config.toml
translate = 0.12
vocab_size = 6471
encoder_mlp_ratio = 4
encoder_bias = "all"
text_encoder_causal = false
text_encoder_norm = "layernorm"
muon_scale = "original"
lr = 0.0093
nesterov = true
orthogonalizer = "polar_express"
batch_size = 256
epochs = 7.9
warmup_steps = 1260
Rows from block 13 of the image encoder of a small contrastive image-text model, named by matrix and row number. Rows with one number within an expert belong to one neuron, the router's apart. Each number is 128 + 24 x the weight over its row's rms, rounded and kept within 0 to 255. All counts start at 0. Numbers have three digits each.
Before each expert's rows are labels from the 100 images, of 14848, where the router gives the expert most weight on average: "responds to" is what is common among them. Only what is clearly more common there than usual is listed. The data: regions of photos with short descriptions (Visual Genome). In brackets: how many of the 100, against the usual share in percent.
# router: router (encoder.blocks.13.mlp.router.weight, 4x160, trained with AdamW), inputs 0-79
# gate: expert gate (encoder.blocks.13.mlp.gate, 4x160x160), inputs 0-79
# up: expert up (encoder.blocks.13.mlp.up, 4x160x160), inputs 0-79
# down: expert down (encoder.blocks.13.mlp.down, 4x160x160, transposed), outputs 0-79

# expert 1
responds to: text has "man" (62 vs 8.6)
router.1:100107114123142159107141161152105101129141115176178126083115121133085137087133134151109121153151100128098126144123122146124143121132115145116131132087157143133093164107127063122168168099076108140103128148139140101132143134126150087084132128
gate.0:091139159118133117111127123113158163111115136092116117134145142108092081126132153114122130127142096153127141110160118135171129157142122132138091092133169088123138123142120089114159135161122159170104176112118144096132182080146150136095153088
up.0:095107145139140102129095136149120142111147120166122173096124116140136073145117106137147147110133147136124130146088119138133112173152151089146095124148114157146128086141146108108128151111140148149146169095102169136107099161124160096130094130
down.0:103148111135145112139127135137129119109156144121149084129160152129118116106127115102141198140117112087182099119134115078141084107137137131117114157148165121180119113141109132142128139104110155118143097163131132082134119143124112108155140129
gate.1:155086106164075089145128172089131120163142135149095137130129141108154159114166097134100126064106135142152107132145148107131140131107131100115151096115111186158145138097145157130147156116111141111132071150142126167138117132118132143135142125
up.1:128135115145162122121162135187155154118114140124137172123150121164110120175120126110128130171092118138125145150128095154111149125144127116147071104134111103080160116150150122102124108103140186167126165088114109133088152128088130085130103128
down.1:143113104109151087110123176146125136113134120112138139121147141158143161150100136116112136103091122176120148169105080089115121117161123093153123113103101095111117154138168128139112126129126151104125098139092153120140156148127160143122120182
gate.2:136134130138134121147123139128152092109120110114136142164136097140163140114105099142129131118167170195068118103119115153124164125156102110119113090145144114133106119115166141110099117098155089160126125148122094126122091088112161090134120117
up.2:122123145138117116150143118157112121091115149104143091139143138125168123132119129090110150097110163102148146107129105115107130098122105101134070111151133130143092140111146106114157082112137111143119125170137157077170088179198162100111128171
down.2:183127161103140105121170133127115092119130177121102115119139121106139099145164129111139094119120111153128056117084090128114097113091133128146138100121160148127145099147099128161147155083154124173130117147138142094125110158142183129135137111
gate.3:127126089090182097173112125135142152106148129126139102109138117068092140172159153110089171123101115123133155099145172109145134119137151118075130112128108147138115101133131139137176133131179130144116132091147174119126123123129115146138101112
up.3:146109100091169120126097140137130133137166137137160078088116110099098133160165144128077161161128124136125136080155182095123133164151119125096125105114109131146090107129122142118151119161175102109095120089157172131128112133128090130153093122
down.3:111130107163154138155151124095141144117101139111131123066117103115134117169157131099135139102113123093133104090148134149104069141143122181097103120113122136104122154142124160158128099127147140105136112153144159098157143057157170133080126149
gate.4:123155119149123117135137122139116112129123148187128132136121134146151096127135153117106111157181146127130125147143142152155105130168095136111159128142131117119099131061107178118136155101091131143133172140125090146120122150112135122157140159
up.4:163120147142111113134120130147078128117153163166133083138120131163111099107106127118151125156115131111146095116123141139132114132150099147131139116122122091130125108048081162158165110064062149136133118143147110132121142117137145132127125178
down.4:089112142103125163058113132130108084113132148122145118137136132145145116124190165153137117121139157144119116112092082137121155192116159158149089117080102119144153198119161112121121135143081108098120117138137130127121117158089142115113161117
gate.5:094139120137101161085109123143117072102119139129127080088109101136130130097132125168163176132157115148135148149114166100129141127127130162115098094170137112160138130107148121127077136107099126116140139149154103103148123158116142119132111117
up.5:098147125081178116120142138135087131135135109115157132140139091117135137121155107112198120135107124107143097129150109163116151121105148133143137177137139169157132123132145131160130174171124137119148094150113160133099134118122129080124113129
down.5:153119114057152110122120150126128137161143156115122141168128146123133143148101138112146090119142119110136121119142136129133135125107129072150125094114083154113148160166128113152088144134152191131109135124114144136146104094098141121154137190
gate.6:143147126128198100168171125124119108105086175115108110125145109102130107111127142096109151136154149115117121080121090079161112123145120124131096154145138116137113147103134134150147108110134102096155133133161113120118150128119123138138109176
up.6:108132090104125120112077111127116122124153123121106162128121131106158125124150129150092108144111139145109147141160109200129099114171132176143109110111136108167193132107160107113145172152124151120140131121115133155088142135173136141106117122
down.6:112082140126130124135128142140118129120126123129118135072162103097109112129137119132084140151099127166116145159154153167143162160158107149107170117136124125160149107100131179143136131148154105111104146129116092107134119110146118117139118070
gate.7:128178143118115149128101169138147119052154120127113120130153085121078098151131146121119174099106168115140100104105079126134152154099084180117136147132137130105152116184095149163117106143125131141128152105160142116088163098094136120127122134
up.7:142112127081103110160164132140143150164102139159146160115127129122159111156099123149139098112140090173121110090155082164092163116161153078116132135154129127120116117144136156107164109158124111103131059100112127111116097118133132112127127140
down.7:125112113155147154125148122172070151123123076085130129145124140114122136140159057157134129176127088140124150119173144146169139111136122117161147171121139113124125101089109120093139145141086144109150121137128131186102121159133123114123081138
gate.9:123115120147120098168169107135129163112143105144163144141173149135164096120098136134147116109119132120122142178149133093136160128130119086095123101171140103124116143155131121096131146073103117118098119089111132098156161109157147099124142104
up.9:112143144112126152161174109150107091139131106148120107155123187119157097146079171135150134140142146124129147119129118137111109116165123122126129099133134100116088131167111161122128154094148088112150101106100181110137146112166119178141075103
down.9:141123100145160131158123098097155094168113141098143124151169140180152068110126110120108139076104132167125144151122156105137131133128141099170128114125100109115191119140121182132168108071127131145097107120115131161121153149149121144155146150
gate.10:074084106131133129113091121092130150169117131146146104140146107154094085059144152146115112160130165127151111147118146137100154133109128141156107118130142129152150106104173177112114109133147138100162121144086136136148154118162103117124149100
up.10:126125155129109141142141141149099130107127139098157067116091101106135115119121130135118154168131132128110142141102136153163134119150131146186126129130140111090154135187122122114113088163113074119106117130146141096163122165124102115117130157
down.10:130138146143157141148112118146134117119132130113143140118091119128100102156106136117102141115066130114163108145154084135114099092160126108147130079141121072117144150211159104184133119123144175130126136133128140152154084136138128121141108167
gate.11:119165126146160109176100124112093137120093141103156112141105120097185156092110108092151173108138137136137138123126125108095103133148143107117138121147140144131160129167110157107112112136160134147173114177096127131147113107133109172119138152
up.11:191111135131173139086088123129133116132142084128125131168092156104105148109126131150112150164159098118133168159138172156157123136140116121125102108089171077160124127135124095126158077153117127104116158119139146074129146184133134122091118117
down.11:153133174126128119125132134163131170156158138145138176113157133128139088130146121137139085095112118123120079156108119134123123147116080131144111137130135107143143091117120132116120107154115163113136138113116171096099140134134114139153105125
gate.12:135140093117151087160135083132080158156157120153133135138138172163121161145133109110170129104123106112140102095096091114148119144097179134169155120114120115157107139125174148124122107118149111159078109156150150198118133125129145081122150149
up.12:095130142137141114174121095117100163148109119119137158101126138135134125118148109131187125152169111126166121119143104128176114126124169151159140160125108135147079132114167140130134100126114101138124142149108141192124140118177109117119135149
down.12:128165127119167126076117097155103097178142132153126157091136128129129155131113116120131106184142142154127121143074090149145131124130153179147108127130121134165119126148125095144146119141125132119156158152087167154107140129127078094100157153
gate.13:144133063109160098145142106166104079132091123103163160166171156134131142108149115110099145107101127118144084114075139128125142167137142142105126111088136143138162091188150132099135081142112142129148111179153130149123098146128106126129139156
up.13:143125125139149101159139135144186122128089137121149148100161125104137131141136104136058156106119118124163079108118152144153139139091111086107111091098120143125160107153147101126101110152132159150125119144142114147107095135133128142156155115
down.13:124152146132152104127170149157137098151088135149121130125156128157129137087145140136075182149077112137134118103078138171088146157085148112143122095097119106107143145153123094137156080132133162120116103141123115177112136113130113136144128127
gate.14:113151134143117134119168105090156129167140106110147156141087133144125116147120092116115126133116073178106142144154113106098148132131123158144171044144132142122158091138155145144123108164122112112139092088130139139109127103139142110146082099
up.14:117125106135133151120171120105104071132160121162110171125112095087153114106107109161135111112140152151128127086154104141135166147129082139121115135087150166127169122115147168127098062125090134153121109161149158111132098105118101120109114107
down.14:089111159158118125153144120141160120151125147104137104114106107110131125133123113139081150130117164158081115147092164104108133139125174130138155090132167196154135172096119143124141129138099141106166129183151139131155152117138142131166105124
gate.15:147144109130148116111139167135142122143088136152138068177154112130148162118098170093151109179131168120115085076118090156146130146140153124098145123154124077147109152127142112104103146149130088129132120164193107120132159137126089140162160141
up.15:126109149106095147134166141093152183117116146101148128152148094187137122181139119094148111134116132122132128111165154100157129149127116121093139120171120129103166082138153118111135140121109149142104132134151122176127134097129125094121127127
down.15:124117094146101119128097150130144103100114193131119122134134145101103129128094078108124110120105099141147106113170179172128103135129120141131140110106144144132106141124136093168139095153150182171131155136110108124165113132135127140117097139
gate.16:128096160139096139182144108134155171148143129135098108131141150155096131113090133154132109167128112094102152114153158098129106127116123119150156114119118133166121140116133139149121224139129149116125079073157078122126102130164137120185114122
up.16:151130130158167192076160118128113092101149129098158140114106160129147122166131101077135120135143142156112133155121125127114143132154153149076099109160136130098107134107145153111133111124094128156122111136085096154081138109114097132150123121
down.16:135139091149139130105119113118180101164154120104170131110108123159160126135141099084126106128121125122140118117095109146142147143167117162114125132089115087079131124067127192155137073117094123121102111145098191148132149105106102108108144167
gate.17:155099130114107146125094099137105165086110107123141150091156096107113142108155156108173172148151110155173134130153176154121098161087126154109082145137085153122151109117130132136152071139111090133142177090116165150157125174119136123138160124
up.17:090153070148120098139158170134097099099079162125095111101156110152126112142096130128090113155091117120124159135083096127098141163133145124129130127141112098131163094162110107118148180132120121123135110120178144142118080126151121164166104134
down.17:148115112110139097112148187173124130165121114120111124114111112140159104145141130134124115155135123123110069116082102165130134146081157122138121124082128181151173128134129099106101156151121137146098132128089126155145088113099142108107117106

# expert 0
responds to: text has "sky" (45 vs 1.8); text has "blue" (31 vs 5.1); text has "white" (29 vs 11.7)
router.0:097168126120125094167094129117154124122136140081093116153186120107116166158157122074115136113083138141142155118087145142147124148132137151125096126083081132111167154117139128113110104118169120130161135092097127152137114125158121120143159121
gate.0:157111147123125108111146183094109107129088133135156125127122094089110151082124095146124123159125120102167146128180149119141150138150090138152106119117081170096076118148151146136100118160140117111103099151174123198149154165151096139147146172
up.0:105157165124185117127160108141117118076159117099111153152103147129153141098164116122139151085146132113133142138119151126148097102118089163137145130161152127111154127093137116146132136113102100079097098109124110084105073138133103139093138098
down.0:138108152119094145163146100119069101120106136144113126088136150130108157125128110126136132136159107120167208148140137113098111096180163125112096116144134114123132155094162108113106151145135121143125150087105152134157142164162113079150139106
gate.1:081100125129112169170133160099161134159144156116101169138159123150118116122072140101088093147116171135152151149133109090156114092155130146120071161128140122141131108112154114159109092115137142137114142136093112106154104175131145139125115172
up.1:101100130132111142163162141110137150135153145141107172148164104119151085095094164121090126163138137134136153154114101107146106068139121170106108147147141104133143091117155122149159126109119145138113150135109114127149098184141172150096140150
down.1:120147103142129139130091105132154122169180159158151133147140101126150123086102145132120131130127125119133108129106118143134113113138146115120153098086133116125121129180133159095105089139093119165133098102114145119130120107079112119144122123
gate.2:134170131128108151116106117127134125170118126111118152100126121153107121097149079129149142175113118129112153156146164131141125142131111141175136133111065119119132121142127148134172136152108134093121122124116137127125119136137136132141154187
up.2:156124097139106128122126112107100119158108131138116150092150148147145126085150095144127111167155131181115120131132163154148147168137152133177146141129111138133103092091123156132158138163119124100147127156135157127096103111117147148155098146
down.2:113124111144120152111132089132098141113146149108124145118158136131110113093129132191139092170128093106133168138138117107150083153130141158164160139157132134141088090124118153149165099110108114104106121184139166107134132149118167113114142158
gate.3:098167078132139128121156110110141145147123129096072164175114127140123142169125162082146152095108156101126094104139120116112137153144128146150153159118145159152124173135130128131119137134167135124123111149138171121135121105149127107135130131
up.3:165116136147141131104095139123118118138101151174117095090109154111154127113103134134139099147136173172124079147134156143146115115104142128081129095122080103138142097167150141151154144147102133129115095113170125142105145147099131118139138144
down.3:129134173118123120128128130101174126158086119136115076126150121134147131132128129150143140096128123153128119123158141134135138090141102101150108119102085134124160087120137130123123155124123119107105115112095120143180101163130120166129088144
gate.4:145119138150132125145147137172175124160128121156163135139084123138129147129087125112125086128097116163145161145080101099135163141139122087102137094123122124134080153140118114115123090124085135186102135134095124113128124131132123098125125127
up.4:126098111122123132139125144160111122094151125173156108105117094134095127145134133130175181134103115127160111160108133104064118105139156140097169103110108133134105150146168098183110087166111145114123129092106145115134146148134119143129110120
down.4:120140137139137169146129159112151107125119120119117127105125117159135052116143102162090133090112124121112104099113163181082092154158130119135131116123114111100149175118088149145123093124149152103117130126151118127115140103156160149119111119
gate.5:154081107149121086137087134122173143120119119117173144133110170124076114137120123127119106172145115124130109113125136109109145160127148179164121094138110106127129112143133174124132131107146094138128134147101132129125112139162094123149107146
up.5:148107116121092132115103123134164150099124144124134093120140094160077088139134156093119141195142140094181114166139132126073151160138133192112111150113099132138133119144122160118131144106120140180129109145143119090120119102152111145127121129
down.5:130118120150099124145130120090174153179119098147147109121146120129149079115120097119139112090138165146133100131151169145071126114171119094112161144131114123112163125123121141129129111149126146115099132146171104101142117171158166087158129121
gate.6:088131105143100122154126144190140127113141130107139167115110159105114145111118130115162107144134169114134105143121080122136152140097165143120095154101123081123126105136085130124093114131140155131132122108124133151138129134100159114157134134
up.6:160158105147135118139124124120125139162107113120117135143133136161150135164163140155097144106101107134134171118082136171116140107117149089101129094110176136126140109123153114099167109094159101157132145144113143083161120140124130101111071160
down.6:141132140121126133110140148081107140180139117148124139158106133153162123113096130150146142146103105109131144127136161086089127117150125066193111154100113129122108162083143113129113084112110148134134121133145110127138134130157062146134140131
gate.7:100114115161151147139212093142155100105110102119106129146148081136117142118117119160126165154100149125107160086122119094134120125162125166140090099125134128123137159149105119108141166090131140106153101125112109112132146146139134127114089147
up.7:153131146170138127122148101123157094108129118119138105154101124157116161111103113130157167138109160122137145101064112081104125112150119138154132089136107139125150135138098139145112191129124116117164113143143111145110154150138175096111104123
down.7:151167120159107161138166100145102119130132141145133096131140103155128128137125100126139136138165106157127126112125136124163138129119079167130119129140136127130137158114104079116160168118077105127143107104148097092111154105148100115127125127
gate.8:131064124133155137090163098148154175128097108133127160119111144112144110124118116141133108135150168151125072107113152134142164148127116101144121135121140136111140168137122128117156142151139173138122167108114120123117102080087142178102164123
up.8:104057133115120131099145115143125135162136121087140160143146129153131118087154104144126142157163132135126078120084121111138149110140097073117103109104126146123118162175145120107144089145144149134136124145135123096116122104144101158163132124
down.8:093110140143122076111165165179120138105151102147139144109110137162142104128144134140106118117136156134118140114121141104072142154108148084128125104108147123136126140158106175138111106135123194112122136101091164139155099124138138180150105129
gate.9:074120080099117133145152144150104117097143133105147142109166107118107124106105099141151143141131107134118126169183126142136114088136159070080115114124147124136115165113187088113142129162107149112126090148171188132109102157109148151135111145
up.9:107141104099107130148154103111113082120142136094113146113156101115107135123107097126109129143147117164091169162163120128083092103142115098091114130167098133116093191140160133142142170158130106126087122174129149113126105144162149135145152129
down.9:113147139096123162130103145155143097092167138160146106137141129116151115129137135145148139116118134148100178121157136136152166107148139113204130146129119138133140149111119128125154149145162102092124137163115153153122101154097165134125139133
gate.10:108145115117080139156168135128134138103087114132147176151161120151113143132128191103116132120118126135123112110133188101073117122119112146162125143105120121171113095103110099130149136111120152132159170082127149142137094092125124118170107153
up.10:121146124135083105158172140096144164087100137147130176141157125146107136132162185091113116142132125135127120113118195112073118125109138155143141136083122140177086128110116091111133126131122133102164160087131113133150127089137133113180107115
down.10:120106130133082170120112090107091159134123139115148124110122110161118124100131103100157139136138110127127132101152186098160138129127155138171164131120123090098101122150111157140144139104147115112162137123116130114099154132126176127163133086
gate.11:162131137096134132152117143115114131111107092136136182082127118106139122146153171170171131130115139089126135147121154150148152142130087126138116145148101120120130150138144141112109094105158111163102084110073119149131173118152153123117117153
up.11:175135136102116130127122155129127109126116106135136156113137113118120106135134131143173127124119146083150120151146146143131132130162100153115134147102126117143129161133130122086137106110126130161118097132069109165137168101162158142137113164
down.11:132118133129150148157103111152140103131104125120083123064135124116108081151107147135110165174111127144155085134137106110101124134136142155156191148158094136131138095156109157119157118090081080167106094169159127148134134148138192123116100128
gate.12:078060168093142101150118126128099122102129156122156135130087112087137095119161134155122127136119118127107125091153151123155166107119101146107129165136108134133074116114181160141144127164136146147144117130078158127143109143110118129174139150
up.12:120171162157114109124100138166105139116136157146109134103208139168106134147166119146111130106094153149118073122095066124169129139145152124098131127120138111154154109129112096135144150167131133110143120104110127174152116117140138140144170135
down.12:133114126132137116139143134133142177144150123118134119080119090131109128100124138132120116202136172086152086149128143099165154139123140129145141137171141139113114102113089155112122127143156090120113135150113127069133112114124143095103119146
gate.13:120140167122100130131144133108107197108129113132138171148101142163139142147151124125105155113140146148127129096154104135086133168084139124124118158124063137120153138125134127128104126121122121105112162129091139127107115133109130101132121142
up.13:073122110107138153134132152126142083106131137118137083135146136099136116141139119161123124097112075139106135091159147072156119148114107150115158055143139119154152109179167119169138116138145146128129105141136115123163144112170085179099138116
down.13:073119101093181112102131156147139107140141098108144120115125163154159125127141125145116142125108095132144144070130149146151134125123145148143105133078103169151116104121161163144115134153131143190120122180112172127123119142124120139094153123
gate.14:132115155116118150100118135123112146152160098137137153145109134102147125130158127090080134123198123128087118107131140123121145146108119116114149119130102125131164134133159120117144129142157165142134136144113084111115110112156142125103166119
up.14:097105123145116103142165092134100163119147121146116117153133154112117154111124147118117160098171104149111150124110125156133143132122112098089099153134125130145170098142176122108142099130157120145134120140099121123121103084127159139097145088
down.14:137103099115131157108141131117116162129152140095119135071139130123155112171122112120105073137159147119144115137157166128106130130116089118139119129114139139120133144103117147141099133148183114097134135081113085106103108117114082130145158157
gate.15:170106112140120158114150184148104137106145113111120105137096130156102107145133138137146141096126129120137122145106129108140126110119148134088076145120098102107090121173171115143110140115095118183124109142155128126115143101174139042151160083
up.15:147130107147108150137137150125110132108122114142124103137104101130067111142132140120153145097131119142146137139110131101126129109141135100092091131146116117109065120158171122169136144107104122201141087151151132121102145103151140080168152104
down.15:088103127126124151089143105098151150099114112145124140100120145112097122132134155104092110131151133151183161106108167119099130106099176109106166108148118091149174119156150172126142140097088161107168113134190096148152150124091169157146122117
gate.16:101141105125105129152131101140139128142137136126101131131077143142102077092160126127107115148192122141155157139095144113107133114154116101120121140151156148129111128133102134139122126121103144150113095165103139111105130143116088153141111141
up.16:095158128097121130122097108134120142147134140086128134123101109114119074066157131125116105128156114155129134080111139100116116099140122110078131125129141157136097132122108094141134159145135143108126120150082132126111112144131125160171153108
down.16:142130144115112124157130114149144115133115165169143139096101122098072123110113119133123124117151155154101131141125140139149123143101102169125106144152116108169109111142134142143115108148143135145102133128151118119104097129140075166085159180

# expert 2
responds to: text has "broccoli" (34 vs 0.5); text has "plate" (28 vs 1.9)
router.2:093146147161107134103128137136146112110132121134117132117128156189165145116098150119129161149137138137156146128152159125103127138127132123123160133181125123129136078154100146159081119140129175129108153108116097115089143099147122172153122102
gate.0:129109165157125074115088152096129105155153150119150123117124097113119145123116143168105044093134120125096186153133153112131112140099106123145121125112119138126132124121155124145146123102138130157170118133145118110080178122126158101118127146
up.0:112161105115126143112152122166150147126124123136089137120132177150156105153131121090111189160113136117118130134119114165168134100159138128109123114132142106139116125133121086130111131177146121120055125117143148139148057123119093160141130144
down.0:151133183132115094170148137132159094151150109083099126121117126122098078148127116133126151156132085112120148103144125132151153112116132125121162115121144170135094117181098094134117149155127140143114144142136132094086222152134116127150133139
gate.1:147082121115099118117109105138125090076145101143083167126116149118103092119112097134130130158117134129163128153157161144118185109092136128104119141137121125144163112118155133176134107120111149108161109109127145133139150101164154147076099171
up.1:138142146112114139122107135131139118144126140117139082127126130122135138153152181138110139077153136117097121077100123125144060147145124180138130108081157129123099110120080114089153158153151115142122171141171168142136104166083111106156155141
down.1:145124118097129118164113122150129113115114215141079159179139148095130086123136129117129096134086131118152149120120119170156110154130142152155122140121110149113186104077139101129145125124111146165128126135125132156131109149134165117129124094
gate.2:126159130133094165122122127187129110106144096117125092127127156166167099098131130160087121128156121164090111117146151141157132089145142085153114123136084117117150119184152148126103116111157124135143139170104125051117089130078140122119127154
up.2:123140101101120166097090122170152148122108139131122087076130148127138144139168098128112135164164137154102127093133140167150168087121137081145132137170097105144130110173154128145082134128135140122133132129126127064118093118069163138116098147
down.2:097118115132158169130094129060127136162105102156147108119112160141167144120109152143144111129146126127158129129147123115134089114094116166085126125135085092148148111049141103132107126115113123143087137129134157101139148130144153110142133104
gate.3:139103137100116146118146129145110101101163166191139117156143111125155092139149139150199086158134120132143138102138110152116118118143143103130067136142149168116131117135154109126116153133166097140142120128160118113094072158137097137112129164
up.3:145152176100121122148119124113163119073132127141139089154115100109159120142166132131089122144133201145172141149146123098103123084134091117118128086092153144090136121152137158119090125104105096128148126158160101151120095147136099145114150133
down.3:110085124086134144115122179136139111181137149120185113119149121139119136093151105156116104155128113147129129160062146123131133152181135081132098116091100151115104174149136103111131097178130145134090137097148116154130120124117150098150130129
gate.4:133095163130107132122114126143157072102154105131145109154148122122126127117112126161091152151107103124180126139122103114168110172120153119148159146117126141188097108109151141081067103157112118144113124130155131125123139188140105093122167128
up.4:132088110128129112165165139123125135130160096130130104097137116128097095134138117161121117110119122117152139120087139119195122156140130079146110125170142169078132169096139147150108120151140123142081163127129151160076162133112153122133134106
down.4:136158142118183123110132106119156135164090112154196164086121087156131105137136123108120101127102143113141112153128133149098112150142122121107150123128108135055102120160103182174147130114143130093116153151139127147097138113141115133166119128
gate.5:116165102155136093155095100158113159126173140173089121153116125106127144137142104119086121110110118116137175080164117162114102159113140150123092132171141122160137129149149130117116143141142117109134112138099131137131098113160088183152135149
up.5:189127109145161130140159152120068185118135102117109111080138104127096133118174095122162125128122120090110158097120108137114107150178126119159128121112167129102126161090112121139156124146145103140142121130105165102143148127173101111119133100
down.5:162158139103155118120097124099125118133134119132157124131120105132162120120131127148137161119151131125084140156172088135098149099161129149124116102132096143107116168122147155112081135119125150097134146131167136176118123116096108133136068155
gate.6:106118094061155095103126088114105153134141139130163137074149168117090151141128106124138134116115152146108132086162116128151121134137101082159139137158108117116117163131115149157107122105100127144110170130108093094125133131112164088135164095
up.6:144130160165110163156160167155129145126138156110123114166123102144157095098112145138115124123144118113131141178092141126115147101110159157087149120131159124152149115130146097089124131121163146099146107100157120153098151129155107125126113159
down.6:112155144139111085149138140120111144104122110115106126206116177128141115078127145148135107136124161156122131129128137115125134121149170132173156156150117117141146152150086080145100173098131111124143182140094141113139148120138097142106122131
gate.7:141149127132169142126145116079088135096141153134115129175166145156143107168134108107151139128157100107091103122128124121122087113116157111104120086104128122111152123145094131098174154082170120117100107151105149165088153127143122105146171161
up.7:151093120117141143130139099099108091123090137113182106187140139116152093104138142134160145136159152119117158127122154119121111129131151124167135107166128111133161146120159129145153137114139106134124117156102108199139174138099142146123126114
down.7:123144121160108114084105041137112134130162134152085161118123147143146134116070153116111128127138152108126160126130133100136140100117138155107163132162112101124131096134134142126166114076123107109145134127155148091156115152135177152106198148
gate.8:130100121125148138110121145149097114071119160096126179134164125112142148121105130124106143103093124109134114109115107105087148123108135096143100156098101163142185131167143142154127175101121152102118100136122121165105141119090121097172141151
up.8:147113139138065148124127147123138109106108167106104153151139137079122158142107104121141133106104090151138131123117099092120131133123139108118139139102118147129170142163118120180147122099120127134171136128134138118152143108126161065128130119
down.8:093094130122111122089143146135111132156152177097123132154150168131120114132143146170103151132148128139158112087113120096131144135105136122116107132129129105175112107141136135131134118127119129103110095151131138185151136150098122119097138106
gate.9:152111145147162131131152116111121120058140119135155086121148127105099074134113118106134132139108097133115144119105133122167133079116121163153134124124096155148179088123136080092128134123153114150119147100126166110140132148111095152104102093
up.9:133165169112076133107084152118108156157106128110108151118125140143145181149142112141119133133145138112121136126132159115128113128143130110138119091141134115091117149147135130125124120130099114100107120149116136131110122079145144138127160159
down.9:163119137126134136147123089118148154119134140135164174133133117125117127138111089128080153137124091117107123132117159148112161137181133151129133144111132114115134125106108141159085132121094122144119146128090111105102053159138101105109132129
gate.10:130125170116103166123176127154180166143116151132109144118102106145119130129114100139132122157112155110125125117170083105162141104130094145111115125187114101127117105148139123121096130107120128111140096114095114134089117115122151098105121126
up.10:126138105079104131129128133104118117110084106115086141147135108101147147113137187110122194071143129164145133143118182138106109105131164125136128124105148150150116146132140133166151111145117082099156132123157127109142148139155097166099140129
down.10:139132120113137133125119144152126073132086118152098135161095124136106114120141132113116134138100135172116133149098110135093131157097141130162140131104082107136130160112205102100173124118104125126112140102120120119143108121168168118109145120
gate.11:147090107107174138126095127092128121152103161137142106093110092130132122104158146092166117134110100175087155101148146131136153127128128169125096109142144133130125141115180129138160097090116128127132126156135143118126162132108082127136146107
up.11:132156128160115126142148117177070146129174111117106091160148141167132132166089091133160105114125128112129093112106087147088075126111185102150120155114120097136138137143078168108119114158146148116118159093142114169132094126162170095127111115
down.11:125154115096135126171136130182108128148133098125092142178137141112140137129108146119162160112134085098107111075141112123164092102077106141136144147139075126135092118152123115116130126114126154133149134127141177133114179124098136157149129167
gate.12:154115117111153095142117112079129131113101151111111094088178152130096146072136158129120140110131122134137138093115127120156107146127155084133133100115145108124064098086156153172159112131111140103122129150107115132138112101112151109124129134
up.12:146160096137167085126143108124150106099170140149111111161121085175120163142146139093152135142113096124134157108125144108151140155113141117149146135175118141148117102105153085124121121122146119117103146118138096097133108137111096115104170089
down.12:171173122141173136138132140104140154105105122135151129139137146139141110133124142131159090150174051095128136111158141071134126143151105111063120114115128150151110096107137149121090152141096106101142180146100125132082141088134109110114088099
gate.14:141154141122152103206130144109145124107113140123114144164175165179080131125145109141122151112112121134139119111143089142126099139137098136134120116114117126138096152159108109143102132117150153128153111157094064111136111141159118115141168117
up.14:091099132182139080116111094130152122138130114193139127132113161122145142118141127097120106186124107153103122167107115130134118149068124087128155163129140117153160088162103122166133172129148118140110125100109155163117097134085142114159128149
down.14:143126114151094079120136187113161142134134119130159160148117100114090152116123111164123129148149119137085094133093108123166109122103105178168128136126170157150142111149148105087121145133143148119149146151100116094121150131129122145125099089
gate.15:139100127123158135120130144128138146154147131124102163170145141082111130127121124156123110118099136092133150172163136146154134135160116105147166103103110095171089092112126114172123112166104141108121113145078136138127144052115122105159138152
up.15:166102092147111141077096147160096142136130150173135143111117158117118124114121149137129153114156173118198095173129162154124101121136162136146159094109123085127132127126121163116131146147097149133115126155128108180137107138142103138097121133
down.15:136143137183162113137077130116125174088117130117121144091102146126138109113153144105144115101079163107156103147140159121145130148165132160130157176128125088138144096171087156146146128135145115104148107116157110137120102147115182111135097131
gate.16:167148150151130116120134124149091124167121153151135135131129095116116139122096213151123132171111160130161119088138154149082088134134115167107089120127135176135103136144138184110089121130142143130169136139116100156104109128125123153123111139
up.16:178166125159104138093124145131137117128107128174102123088123132144110144093134110164095103161134150083124108144175115150151167101127087065139157140150119094119134138087122140120142161120116178103133112110142112143106133124137159114129114160
down.16:119149129142170104119112111128126109169160101137101140137139094107140150137135152080139189110109183124140164130123127118064105137163137153107165117144112106114113129160116129106139097103153147141163109140142111178114126133114109129133109150
gate.17:127153095148110077094123087140133120126105164182132135098130154121106154133073127130155114136144113099175118141102155130142162076122122125103116121150152160154132129136118101127135150144083112111132139141119134116142129143117098142095126159
up.17:125144145143143081074089127133115138101137124165115167087148152139080131134080139124117169109119107092176141130131153124129143086147144085151110143122155148161137125103151088161154137131081102120128108132126158126116122161132088161123110130
down.17:122108112118153087127137154151115123121133156132123112174123154124153169096134152151109162134132105135121179137096130151105140101087150163120121175123140129130118113128144085077148121144123101113131126097142184080112113157107097158136117123